config = dict(
    train_examples=203450,
    crop_scale_min=1,
    encoder_fused_qkv=False,
    encoder_inner_norm=False,
    encoder_positions='rope',
    decoder_head_dim=64,
    decoder_qk_norm=False,
    decoder_tie_embeddings=True,
    optimizer='soap',
    shampoo_beta=0.95,
    eps=1e-08,
    lr_schedule='cosine',
)
Rows from block 3 of the text decoder of a small image captioner, named by matrix and row number. Rows with one number belong to one neuron. Each number is 200 + 30 x the weight over its row's rms, rounded and kept within 0 to 999. All counts start at 0.
After each neuron's rows are labels from the 100 texts, of 14976, where the neuron reaches its largest size: "fires on" is the input token at the peak. Only what is clearly more common there than usual is listed. The data: regions of photos with short descriptions (Visual Genome).
# gate: MLP gate (decoder.blocks.3.mlp.gate.weight, 512x256), inputs 0-85
# fc1: MLP up (decoder.blocks.3.mlp.fc1.weight, 512x256), inputs 0-85
# fc2: MLP down (decoder.blocks.3.mlp.fc2.weight, 256x512, transposed), outputs 0-85

gate.40,196,204,223,170,162,221,203,194,252,154,251,221,196,203,156,142,158,186,236,206,209,207,131,246,235,197,134,219,191,191,240,241,242,180,203,186,238,190,210,239,248,188,242,196,199,230,195,196,218,181,176,206,227,204,228,207,206,214,274,213,162,182,158,217,200,248,190,220,219,258,245,152,187,180,171,179,172,221,205,193,253,177,181,197,239,155
fc1.40,181,241,177,222,198,196,214,198,167,222,162,147,174,234,252,206,220,191,144,223,190,218,200,184,157,198,225,216,176,206,165,130,194,170,169,185,138,235,221,229,194,223,195,208,200,210,173,190,154,206,182,190,187,220,188,189,185,185,181,208,238,198,214,215,161,135,227,202,179,134,196,276,215,191,192,221,219,198,240,180,204,204,223,199,174,237
fc2.40,171,259,165,211,235,217,226,171,276,216,214,207,195,159,177,200,162,173,200,215,174,173,183,215,180,241,204,200,101,170,209,223,201,167,136,198,184,183,165,225,212,163,194,229,214,218,173,162,199,184,227,153,191,208,173,193,201,165,189,180,215,157,183,181,129,254,180,261,232,195,197,160,185,188,127,194,268,239,174,220,197,220,216,222,208,219
fires on: "white"; "black"; "red"; "blue"

gate.365,208,185,213,231,154,190,211,188,129,210,204,155,204,187,185,196,226,240,210,156,241,210,162,223,194,189,193,199,248,214,199,184,200,267,176,160,246,166,219,193,225,209,206,233,213,201,191,256,159,209,182,227,235,202,193,176,265,198,211,182,194,228,181,158,149,163,173,178,219,217,226,152,225,170,217,173,191,210,180,273,175,217,221,200,169,193
fc1.365,201,190,193,198,190,184,197,246,216,195,211,199,200,199,253,193,216,223,192,199,228,186,234,185,217,197,202,227,236,165,190,222,235,157,210,235,170,200,234,199,203,189,227,172,209,135,188,170,234,164,170,168,151,190,248,214,175,226,218,217,194,196,231,217,230,180,181,249,218,111,158,249,164,276,185,202,168,127,234,176,202,226,192,155,210,226
fc2.365,159,175,229,199,148,244,224,224,213,174,189,253,173,217,200,198,184,169,198,203,201,178,196,170,166,161,158,224,201,165,186,183,243,147,171,207,231,188,161,165,206,171,208,195,194,182,168,199,214,265,210,178,218,217,172,159,184,166,208,158,212,219,215,255,253,168,211,176,245,229,199,191,161,212,190,154,186,235,184,240,197,99,212,191,243,209
fires on: "white"

gate.297,152,215,180,212,180,184,199,185,205,186,182,231,254,183,212,213,202,118,224,186,204,194,198,247,155,173,206,176,181,172,176,189,129,231,220,229,212,195,251,177,192,236,224,213,215,194,167,195,208,221,196,217,224,230,160,233,212,229,188,160,210,235,180,226,194,203,237,202,193,220,212,201,215,179,220,183,151,224,184,227,184,148,217,185,250,234
fc1.297,185,211,158,228,195,184,195,217,200,188,230,250,225,147,184,179,182,115,220,208,185,209,227,244,213,206,179,149,259,212,222,199,146,238,236,218,221,195,199,169,166,181,190,170,164,204,172,184,170,225,174,247,223,192,139,189,217,184,227,142,167,205,192,206,202,228,171,194,209,211,173,234,202,188,234,196,211,237,192,161,181,164,217,260,171,228
fc2.297,247,186,225,206,174,127,164,211,195,202,209,179,214,159,209,205,145,186,203,211,204,157,265,249,184,154,243,253,195,176,219,180,172,204,222,240,217,171,179,259,190,225,215,168,125,229,197,200,241,206,186,163,140,223,212,194,184,222,189,205,189,243,182,212,191,208,178,219,226,223,210,191,196,223,172,172,206,190,210,164,205,259,189,158,187,196
fires on: "white"

gate.307,184,199,152,153,196,228,188,238,176,192,175,189,227,186,146,194,175,197,182,177,220,171,202,215,210,187,186,205,182,179,224,231,192,270,194,196,226,233,215,216,208,177,145,152,197,161,174,186,168,198,232,195,230,217,254,175,226,198,206,199,209,256,227,181,190,210,147,186,295,178,177,238,190,202,167,178,198,155,162,213,259,138,198,190,187,177
fc1.307,208,197,171,237,245,235,211,199,224,185,188,160,185,216,230,247,179,171,195,203,240,219,270,183,189,199,183,185,145,204,240,239,207,219,165,188,213,205,220,224,146,232,195,235,241,185,198,248,155,186,175,166,149,139,177,235,207,193,218,252,195,217,230,214,221,166,227,194,264,204,220,174,208,237,201,242,187,182,153,189,181,195,227,254,191,161
fc2.307,224,191,250,245,205,230,161,166,234,217,186,204,180,179,178,211,186,230,242,237,217,189,191,167,211,236,189,201,142,149,195,240,188,176,212,202,165,184,202,206,210,200,189,185,205,192,203,182,174,241,173,196,215,196,211,192,162,231,251,177,264,208,216,199,176,268,234,242,215,149,233,223,179,183,278,188,267,202,218,214,176,246,199,243,229,183
fires on: "is"; "tall"

gate.419,221,207,161,228,248,178,190,164,242,184,193,158,199,218,195,200,228,220,195,161,219,244,171,246,168,188,181,195,204,228,215,184,190,212,158,216,210,308,250,242,197,232,187,167,183,182,214,231,250,231,224,195,192,205,218,164,186,200,256,248,185,162,209,198,199,172,173,269,198,209,130,162,204,204,187,149,150,192,191,173,216,189,163,162,229,187
fc1.419,220,194,214,186,223,159,143,144,171,200,179,175,249,152,207,237,221,182,172,232,195,192,186,234,186,233,229,210,229,231,236,193,199,209,254,172,181,219,184,231,174,154,180,152,204,163,172,189,178,194,250,195,157,219,218,168,179,195,235,164,162,236,214,142,199,207,217,252,189,206,193,189,204,174,221,195,184,137,225,227,188,174,193,197,165,181
fc2.419,162,182,146,235,149,130,228,184,164,209,192,162,217,211,242,187,249,216,223,153,212,211,176,251,156,221,220,150,223,214,221,132,225,183,206,156,200,240,230,213,188,215,197,214,167,205,181,206,189,204,237,200,202,220,238,206,183,165,182,222,208,221,133,160,134,187,196,229,177,189,201,238,288,151,185,184,197,213,251,199,191,164,175,228,180,219
fires on: "looking"; "walking"; "waiting"

gate.382,223,171,179,232,209,191,181,237,236,212,214,162,163,203,171,190,145,237,131,210,182,280,149,156,231,208,182,203,150,170,171,199,178,194,154,146,220,170,156,222,186,179,183,197,160,168,214,209,172,222,223,177,227,209,219,222,166,243,216,218,235,196,207,274,220,224,202,174,215,214,224,183,212,225,183,175,175,189,230,227,255,193,162,221,193,177
fc1.382,195,203,151,185,216,199,136,177,189,178,216,185,218,140,193,202,202,186,229,235,238,190,235,178,186,211,196,183,210,226,216,160,220,247,226,179,181,211,225,238,116,201,197,232,202,210,220,226,243,159,194,183,188,171,186,189,232,195,230,226,201,243,220,163,218,197,193,172,156,168,170,187,199,212,236,187,190,190,160,232,184,214,201,201,227,184
fc2.382,219,80,261,191,241,192,191,204,244,236,197,202,234,244,261,220,195,201,200,172,214,226,178,233,176,144,187,170,150,201,249,209,240,197,191,220,214,270,233,236,212,200,206,195,213,229,220,238,142,188,224,183,196,135,157,210,129,221,178,185,196,221,233,215,216,229,162,243,183,152,255,196,172,211,269,192,226,164,161,200,225,160,157,178,240,216
fires on: "sheep"; "of"

gate.384,137,185,164,201,223,176,216,170,184,149,213,204,209,198,184,121,163,155,177,180,258,202,176,257,229,222,188,169,171,227,220,216,147,218,196,213,156,222,183,215,225,162,205,213,199,240,220,201,264,183,202,228,165,243,232,149,212,209,248,213,206,200,224,206,227,191,228,252,191,192,131,196,171,220,178,180,181,184,247,181,174,164,239,174,170,257
fc1.384,222,216,191,251,154,194,206,247,218,200,155,202,175,187,218,195,199,174,171,232,158,196,203,206,213,169,190,213,190,213,192,172,200,170,223,184,203,160,196,177,181,154,202,216,218,205,197,208,199,186,159,232,228,228,213,313,206,184,178,193,223,187,192,224,185,174,197,91,220,202,198,217,172,252,243,231,216,230,214,181,203,233,165,220,216,207
fc2.384,155,162,217,239,233,211,185,177,208,168,156,198,192,170,204,168,220,205,182,259,221,207,223,188,218,173,169,201,169,211,201,173,142,184,198,227,207,153,204,180,231,267,194,242,197,150,193,227,213,229,223,191,205,232,200,205,136,209,138,214,209,167,201,220,209,180,211,170,225,229,230,182,157,204,250,213,240,210,220,218,214,215,197,257,166,184
fires on: "looking"

gate.237,180,200,188,188,170,250,175,173,180,241,225,256,163,212,185,233,175,215,169,275,223,157,200,149,192,142,209,174,197,188,199,179,205,181,255,183,231,193,251,211,219,206,172,192,288,212,189,227,222,240,156,177,143,235,221,184,220,251,213,189,188,175,218,181,220,177,184,174,187,201,213,155,210,189,159,253,221,172,101,174,215,214,213,172,224,177
fc1.237,221,185,193,216,205,179,171,211,215,197,173,187,183,206,212,260,225,293,227,200,156,192,216,197,219,130,226,200,180,216,158,173,190,192,257,207,206,207,178,178,208,214,185,222,199,253,218,175,230,193,166,173,143,193,125,190,242,184,187,193,186,204,204,210,216,236,248,176,236,194,225,144,181,159,136,203,215,153,133,210,190,175,154,144,201,211
fc2.237,166,171,180,211,224,255,189,223,190,274,179,251,237,220,180,182,180,208,207,176,169,229,192,190,158,179,213,209,167,233,193,150,169,232,240,229,256,188,230,191,135,139,181,221,242,166,233,180,203,213,232,224,209,200,204,225,151,183,200,224,174,186,185,189,145,176,166,209,225,266,189,187,187,219,163,199,206,173,156,234,210,202,213,205,245,157
fires on: "is"; "cat"; "pizza"; "tennis"

gate.224,202,202,181,207,202,170,162,206,229,210,238,201,204,233,244,211,224,194,158,226,182,193,165,184,195,220,217,200,154,224,146,211,221,195,226,241,225,227,137,219,209,179,168,198,202,152,231,220,221,202,156,219,198,219,247,174,261,241,244,230,208,267,148,249,229,157,205,205,216,188,160,208,213,201,194,173,247,171,194,201,172,217,217,206,165,241
fc1.224,233,208,132,239,213,240,197,152,218,160,180,196,221,223,197,203,230,230,192,232,203,268,218,262,171,203,202,200,161,205,167,261,168,239,223,217,173,111,213,229,125,169,175,158,197,186,178,207,220,227,187,201,221,231,247,225,248,240,200,167,204,226,191,164,227,181,189,214,202,207,152,195,190,211,225,171,224,286,172,187,174,177,165,207,142,221
fc2.224,194,181,171,196,239,266,222,177,220,189,150,227,180,203,196,151,202,216,120,257,263,181,205,175,173,201,259,244,166,212,217,179,160,197,171,227,202,184,234,196,168,139,165,184,201,163,221,232,177,196,143,207,224,163,217,211,161,180,223,263,207,247,213,182,156,225,212,233,270,195,261,202,194,206,223,190,202,203,260,219,220,194,232,231,233,243
fires on: "are"; ","; "and"

gate.420,214,187,217,242,178,184,243,164,211,219,220,228,181,237,234,233,191,215,159,240,229,196,218,191,196,196,205,229,202,178,202,182,175,190,222,131,176,244,235,205,147,249,184,175,187,214,153,179,233,149,256,161,183,184,144,232,230,174,207,185,168,209,192,206,161,165,169,179,160,184,225,198,218,235,246,144,157,201,169,234,215,165,163,122,236,186
fc1.420,192,221,223,165,181,170,130,249,184,151,139,156,195,126,208,168,201,238,199,181,167,203,190,221,213,224,194,136,173,221,236,189,245,228,185,214,169,163,132,240,230,179,238,209,186,198,227,200,176,179,185,264,214,215,230,164,191,226,195,229,220,201,213,222,231,170,191,203,246,188,192,198,217,222,190,234,230,191,231,176,217,226,216,262,150,186
fc2.420,152,257,239,190,182,209,196,197,183,157,202,173,238,166,238,176,207,219,191,223,151,178,210,203,222,238,201,181,234,232,260,195,199,211,160,271,234,205,178,239,164,207,192,237,225,188,180,230,178,183,151,185,164,172,184,213,209,147,199,197,182,183,242,200,244,166,222,191,221,176,150,214,240,197,208,205,201,204,264,174,185,242,185,198,225,143
fires on: "made"; "out"; "in"

gate.425,215,227,210,204,232,138,203,209,202,246,183,216,178,228,150,157,225,215,280,207,253,230,210,238,178,190,250,152,167,230,189,186,184,189,186,229,170,209,158,202,233,215,160,183,243,193,148,194,178,204,206,194,166,245,232,174,207,189,219,271,172,220,249,256,168,226,199,176,206,190,186,223,155,196,179,149,194,174,197,164,213,280,252,219,190,222
fc1.425,220,235,242,201,178,173,179,209,166,215,156,171,238,161,142,142,236,221,209,258,200,181,197,170,167,214,184,230,229,188,218,159,189,233,189,173,193,203,215,191,191,258,223,190,180,174,155,192,176,182,232,185,240,241,228,183,194,139,153,188,159,209,202,173,170,178,238,228,205,215,186,191,168,221,239,186,158,192,206,171,176,242,268,173,177,150
fc2.425,228,199,198,181,197,192,225,145,215,213,166,208,155,195,207,203,224,236,246,197,217,136,233,175,206,221,252,227,209,196,278,201,217,221,203,204,203,203,169,201,206,197,163,219,230,187,235,243,186,230,183,223,180,209,240,161,180,165,182,201,223,211,217,237,142,261,169,191,142,215,177,172,241,170,237,184,170,216,132,194,199,234,192,224,156,187
fires on: "looking"; "button"; "bending"; "t"

gate.87,200,180,223,184,203,193,219,236,219,188,155,197,211,199,208,129,245,195,175,200,207,185,209,174,189,190,136,203,177,155,178,180,230,141,182,156,174,237,131,178,227,195,184,222,249,236,207,202,232,232,208,198,167,216,197,204,225,182,172,231,218,212,184,196,214,253,266,229,241,123,182,183,239,188,168,182,250,178,237,220,224,188,260,215,163,154
fc1.87,212,193,232,230,160,202,200,185,209,211,217,224,193,189,199,234,181,216,172,207,213,222,235,182,183,188,233,215,179,245,261,217,203,269,211,218,225,206,212,253,192,210,216,168,136,167,215,224,179,150,168,175,184,217,219,194,185,223,223,167,177,180,219,179,218,186,106,191,175,276,221,260,141,245,248,212,180,230,171,149,167,183,140,218,227,179
fc2.87,191,196,202,221,252,179,221,198,202,216,199,173,192,197,172,126,193,247,198,229,188,179,249,154,161,171,223,247,221,188,199,171,208,181,224,214,176,182,197,255,206,188,181,227,234,196,199,209,212,190,257,241,205,235,217,235,223,203,188,195,171,249,110,214,172,234,202,227,184,217,120,234,229,212,181,182,213,189,181,220,220,201,180,230,227,248
fires on: "on"

gate.333,235,215,235,230,212,277,217,207,168,203,177,160,171,165,173,232,234,202,231,169,168,215,206,119,220,210,191,225,249,177,219,211,172,210,217,250,185,197,177,217,252,181,218,159,217,232,175,262,213,196,235,200,166,217,200,175,246,218,154,212,197,145,191,198,205,213,197,168,210,207,173,215,203,224,214,232,208,194,153,216,228,173,226,218,230,157
fc1.333,242,226,209,249,161,225,213,211,198,164,185,191,203,242,239,246,197,169,263,169,207,179,153,184,240,219,196,235,170,198,154,196,181,161,185,226,252,233,185,171,237,195,177,158,213,168,171,245,180,206,238,207,218,209,237,126,198,190,254,222,225,209,218,186,201,183,235,203,252,258,179,185,258,258,201,233,227,186,176,155,167,168,197,215,213,188
fc2.333,210,182,197,196,232,156,192,205,163,186,197,214,138,198,247,229,243,278,155,180,241,190,201,224,133,190,205,204,249,194,170,177,259,211,169,202,209,214,194,198,181,226,179,238,185,198,239,183,215,226,223,207,201,229,180,166,167,190,230,216,229,189,198,177,236,199,174,213,241,157,176,207,235,176,218,279,209,209,174,247,200,232,192,218,164,221
fires on: "on"; "platform"; "sidewalk"; "table"

gate.50,174,205,184,143,200,174,142,240,187,221,170,162,194,204,199,171,189,206,211,165,213,197,212,184,166,247,187,176,156,216,143,183,252,172,159,199,184,198,168,174,218,250,189,250,199,181,161,227,146,234,173,159,207,211,181,217,153,206,208,227,183,200,170,177,221,182,175,191,242,233,153,152,173,244,251,206,204,219,288,158,244,252,208,212,260,224
fc1.50,182,217,190,163,245,161,131,223,223,250,157,189,195,227,201,161,191,208,193,195,241,199,205,215,169,218,174,205,220,176,161,218,210,245,217,197,165,217,247,222,146,221,171,206,224,201,169,195,206,159,153,167,196,213,239,201,189,160,210,201,185,225,162,138,243,220,223,232,198,203,220,190,165,230,263,206,232,219,193,212,183,199,196,171,237,230
fc2.50,210,182,205,219,260,166,187,256,208,169,171,206,258,198,213,196,204,169,176,198,214,194,182,230,223,191,131,207,215,215,172,224,207,206,187,221,244,199,205,212,241,262,191,185,155,231,201,183,213,238,243,160,226,206,205,216,208,222,244,185,117,200,180,203,230,185,193,182,246,143,208,208,166,253,140,208,184,157,200,167,201,223,187,195,224,251
fires on: "sheep"; "they"

gate.151,148,145,226,167,213,189,138,240,268,198,208,189,181,222,185,203,192,220,205,200,143,229,160,176,231,224,175,207,125,182,200,269,179,193,161,159,225,237,229,183,222,220,185,233,195,193,201,105,187,232,188,161,174,254,184,205,173,270,218,208,202,228,186,161,177,214,175,158,199,186,153,190,176,199,242,174,193,241,206,187,191,169,204,242,223,226
fc1.151,189,209,175,201,178,207,245,163,161,170,211,185,200,216,175,223,183,151,247,194,210,171,246,217,160,200,209,180,249,214,168,151,221,178,201,213,178,185,177,262,126,174,228,232,199,199,200,249,193,148,187,201,179,128,212,176,247,196,162,259,186,213,215,214,204,218,185,228,201,231,211,176,174,193,135,258,233,144,226,204,227,215,181,164,229,177
fc2.151,201,139,212,210,180,207,146,197,189,230,189,216,211,198,220,165,223,205,266,178,240,199,210,179,184,192,252,238,205,133,215,177,211,213,208,225,158,216,159,160,185,174,191,180,256,239,221,194,225,207,220,217,154,180,218,143,207,218,197,203,149,198,206,199,215,229,168,238,201,177,235,235,155,164,206,199,189,125,205,195,200,243,175,205,217,159
fires on: "suit"; "snow"; "ski"

gate.409,202,204,196,172,127,190,186,228,229,219,161,183,181,222,236,190,173,220,254,197,186,230,185,202,164,165,223,145,207,195,178,219,251,232,178,240,149,202,184,188,203,200,181,255,165,188,193,220,184,259,180,262,231,137,185,184,155,211,213,245,238,179,239,225,191,179,173,223,208,222,216,208,192,194,222,175,218,219,177,186,234,165,222,153,195,191
fc1.409,217,235,178,202,211,231,212,213,154,225,158,202,185,197,218,210,187,218,184,182,261,132,162,159,248,202,114,161,217,201,240,238,255,187,135,197,238,206,213,217,185,176,193,221,222,203,152,195,228,206,150,198,156,194,217,128,204,184,187,186,270,213,234,234,192,188,183,139,194,185,132,192,176,144,172,192,182,227,216,225,238,202,228,198,208,184
fc2.409,195,181,193,175,204,198,174,179,157,190,197,193,173,192,212,200,135,159,242,221,209,203,193,178,195,171,254,197,223,178,206,208,200,210,165,209,221,191,261,172,195,269,160,176,238,184,200,207,158,238,188,219,230,186,182,192,174,196,214,182,203,185,205,190,176,202,216,200,258,287,180,242,161,141,133,258,207,187,206,225,147,157,190,196,218,162
fires on: "is"; "are"; "in"

gate.508,172,153,225,168,226,204,192,201,198,172,247,250,230,264,160,231,181,184,238,237,182,161,222,201,201,180,146,175,155,196,180,141,169,185,227,163,194,182,246,144,147,233,213,184,172,225,201,210,190,188,242,189,157,213,203,174,226,210,175,228,213,155,206,131,203,135,196,215,221,170,168,238,155,267,170,163,239,190,214,237,149,188,201,214,217,240
fc1.508,179,234,229,194,242,225,210,168,179,273,225,255,246,232,150,253,223,198,219,196,203,160,129,191,227,184,186,178,203,215,244,193,218,208,259,148,202,174,223,167,160,271,184,223,173,218,227,227,176,227,228,200,150,210,165,203,225,171,173,236,147,206,215,149,211,172,241,193,239,166,216,230,168,229,139,198,203,176,209,233,158,209,194,214,256,227
fc2.508,171,216,165,203,211,182,193,195,150,225,234,210,244,143,255,251,241,200,207,218,230,195,223,207,215,145,148,175,264,221,164,188,163,170,227,194,194,216,166,246,228,231,203,225,185,236,163,173,191,223,181,216,166,249,183,171,176,197,241,247,149,195,182,191,181,195,236,197,173,234,205,182,151,149,184,211,185,180,258,170,206,166,152,217,230,178
fires on: "on"

gate.116,238,192,230,197,247,149,188,167,217,230,195,223,234,184,177,181,194,220,167,190,162,229,200,202,187,177,202,145,152,189,204,180,191,250,238,182,188,198,179,222,174,208,221,184,192,207,171,257,205,204,181,257,232,197,213,203,204,204,178,229,173,174,208,170,250,191,182,196,167,216,172,235,138,195,254,176,182,155,210,151,220,149,218,195,208,178
fc1.116,195,207,188,201,172,240,195,184,193,168,181,150,212,226,155,205,217,177,157,232,150,231,253,185,155,173,182,236,193,192,165,184,196,184,176,117,214,179,183,199,250,196,189,172,198,198,231,196,209,224,158,158,121,201,168,178,205,176,182,181,174,227,228,118,253,205,166,190,194,177,171,192,184,182,154,156,213,207,195,190,200,194,168,218,244,168
fc2.116,278,159,202,239,178,254,180,139,173,141,202,243,188,172,199,224,187,208,182,245,146,257,187,194,198,201,157,218,186,200,182,158,209,170,192,233,199,256,194,204,194,170,186,238,255,189,204,191,250,167,212,161,198,210,193,186,214,195,172,197,196,155,218,212,189,250,205,156,220,181,187,177,230,232,182,220,219,186,208,218,192,174,187,225,204,173
fires on: "are"; "is"; "eating"

gate.414,200,205,202,190,210,241,144,196,233,200,204,173,203,230,200,163,217,175,189,202,224,205,163,176,220,184,175,152,208,257,194,237,222,198,181,217,248,178,191,218,183,167,177,195,163,216,198,156,153,151,223,218,203,201,230,205,226,176,210,216,264,181,214,214,140,155,247,228,173,178,223,223,206,138,225,220,196,178,228,187,191,197,200,244,207,168
fc1.414,171,146,202,261,216,274,205,214,157,198,164,201,214,268,209,237,252,221,209,208,242,192,187,143,204,181,186,180,241,215,211,195,233,161,212,199,233,198,213,192,189,200,205,195,151,196,151,150,152,158,226,248,236,163,243,183,217,203,142,239,259,215,202,218,167,193,255,187,240,237,196,203,219,178,248,254,218,233,159,194,239,172,251,182,197,219
fc2.414,188,221,181,187,209,168,191,212,223,204,246,196,207,182,186,155,222,171,214,188,223,170,261,183,202,208,170,235,216,233,181,195,225,191,244,230,189,220,189,166,264,193,183,220,200,178,178,190,198,212,234,198,177,193,199,169,226,166,229,200,133,181,158,181,182,172,204,140,212,204,234,191,199,199,230,185,192,198,262,168,193,192,174,237,180,284
fires on: "white"; "blue"

gate.9,191,183,140,230,208,219,218,176,231,224,194,173,211,254,212,266,219,203,198,175,223,166,255,134,193,183,190,175,164,223,135,192,142,149,208,246,205,200,176,209,205,209,214,193,209,210,196,198,201,184,173,196,175,187,255,182,267,182,185,220,179,199,189,178,226,260,149,179,220,174,240,177,196,207,238,164,179,160,153,155,188,181,209,196,226,245
fc1.9,164,214,219,242,213,213,203,220,193,155,228,197,203,204,198,205,169,223,229,169,205,232,205,133,207,175,215,236,214,191,187,235,223,206,154,190,181,191,206,228,207,233,203,202,200,177,140,143,211,201,219,176,185,228,249,217,146,145,179,184,237,217,166,191,204,138,203,228,239,201,189,215,192,247,227,215,205,181,181,238,186,186,219,197,208,224
fc2.9,125,185,210,147,137,226,242,231,218,200,197,214,169,155,172,203,189,211,269,199,207,171,218,192,214,176,210,242,226,193,170,220,164,206,223,225,182,192,238,173,203,202,182,198,225,256,224,193,176,183,216,178,205,192,193,202,172,124,191,167,198,194,186,222,177,201,225,203,197,176,172,233,167,254,163,220,223,219,210,213,199,253,185,206,155,220
fires on: "is"

gate.486,212,194,177,220,211,225,226,155,202,209,214,205,202,204,123,203,166,192,198,197,227,188,128,182,241,204,223,301,172,194,243,175,234,171,185,183,225,220,228,186,225,169,237,224,233,168,189,182,205,167,182,165,222,181,244,198,193,230,167,169,264,199,188,234,195,229,170,155,167,150,219,238,171,198,222,208,168,201,207,216,199,211,174,165,214,167
fc1.486,216,171,202,225,215,224,277,202,246,166,188,179,218,218,214,209,185,200,193,189,208,256,199,227,228,154,210,202,154,179,221,224,240,189,139,193,195,148,183,187,183,197,238,207,188,198,217,145,217,209,204,216,223,181,208,201,203,181,230,221,228,225,224,227,243,223,201,207,204,215,216,191,227,182,224,276,213,220,131,194,205,168,194,197,248,138
fc2.486,208,173,211,204,210,156,174,208,186,219,182,239,221,155,196,221,182,217,265,256,231,231,170,220,182,266,226,235,179,171,211,229,234,200,235,190,167,199,185,179,156,184,228,195,174,161,190,253,236,180,156,236,156,172,257,236,178,200,144,142,231,246,168,167,217,167,212,188,229,175,251,192,257,184,200,191,158,203,205,198,192,228,188,189,230,193
fires on: "person"; "man"

gate.120,193,212,256,182,155,235,199,213,250,246,259,234,196,183,164,187,210,192,209,204,217,223,188,176,231,176,153,215,172,218,193,139,174,226,174,161,162,261,155,192,216,241,222,185,195,234,162,265,172,173,226,176,203,143,199,186,208,203,174,183,146,219,194,223,225,120,204,193,196,221,148,195,199,189,185,184,229,187,207,185,177,191,200,152,199,192
fc1.120,181,215,260,171,174,244,236,194,218,231,203,227,260,176,239,174,255,188,210,210,200,193,208,197,152,136,168,179,189,205,179,181,150,221,154,230,228,236,242,188,220,216,198,208,134,242,203,211,174,228,168,243,201,223,200,186,236,215,210,231,134,202,251,179,182,146,166,202,184,188,204,191,177,215,204,210,210,243,192,163,224,221,171,203,260,194
fc2.120,175,206,209,175,193,212,188,148,216,274,255,217,225,193,235,197,250,233,231,217,188,243,212,248,161,197,198,213,278,192,223,213,204,227,184,202,184,225,188,251,208,217,201,263,210,213,139,225,189,226,218,228,180,242,200,232,165,211,219,254,117,192,176,219,190,165,250,152,252,189,138,210,210,187,217,204,164,235,189,237,196,156,101,160,172,249
fires on: "on"; "in"; "wearing"

gate.350,193,217,195,230,208,172,141,231,216,177,161,154,176,232,219,204,212,175,229,200,199,175,273,214,238,198,182,183,191,204,237,209,224,187,232,210,197,231,188,228,179,229,190,185,228,209,220,188,194,252,167,199,186,179,225,175,214,229,261,247,181,227,198,193,220,154,234,207,180,243,189,207,243,135,194,224,144,195,160,212,181,169,215,183,168,175
fc1.350,164,252,213,237,210,250,194,223,208,159,231,203,222,182,160,172,150,210,139,225,284,195,199,236,232,172,188,212,208,152,236,225,215,174,184,231,216,151,192,217,165,231,197,220,201,178,177,178,202,221,220,213,186,214,181,215,235,176,245,232,206,160,196,214,178,232,204,168,176,219,170,130,192,170,196,217,205,192,159,175,220,182,190,202,163,195
fc2.350,275,223,194,168,190,217,196,205,201,198,195,227,233,247,153,225,188,224,186,179,205,213,154,179,196,191,177,202,164,211,191,195,189,203,178,255,214,229,213,242,197,179,167,182,184,153,187,183,179,235,198,172,165,155,181,212,222,249,198,169,246,165,158,177,127,180,194,171,167,252,224,193,234,235,136,134,191,178,236,151,200,232,171,193,183,203
fires on: "are"; "train"; "is"

gate.408,203,209,233,199,187,204,215,231,194,169,169,198,190,189,157,179,180,192,195,177,155,213,207,192,209,173,141,170,183,196,209,148,231,184,162,156,176,211,214,207,179,189,214,182,236,196,192,219,211,178,190,216,196,205,257,181,224,177,230,186,226,162,64,168,109,173,174,229,229,216,230,268,267,229,216,159,223,151,128,177,163,204,161,164,179,179
fc1.408,199,187,221,208,230,198,177,194,216,194,195,163,168,201,260,200,213,163,211,215,218,141,212,203,193,212,151,169,219,213,226,210,217,172,211,216,250,189,162,176,223,232,197,203,163,190,209,185,147,127,294,177,225,181,213,152,203,231,186,187,215,183,243,206,189,243,254,173,216,258,214,205,175,176,171,185,233,207,167,218,218,250,201,208,244,258
fc2.408,170,217,168,222,211,164,214,206,188,230,220,172,240,214,236,243,209,214,259,197,201,229,155,193,197,194,154,218,178,115,259,221,142,180,191,198,251,200,211,186,200,240,182,216,222,172,227,159,227,211,255,244,186,224,202,229,122,212,205,148,173,243,163,242,186,233,233,218,196,204,189,190,180,245,246,226,187,140,191,168,198,154,238,193,208,169
fires on: "on"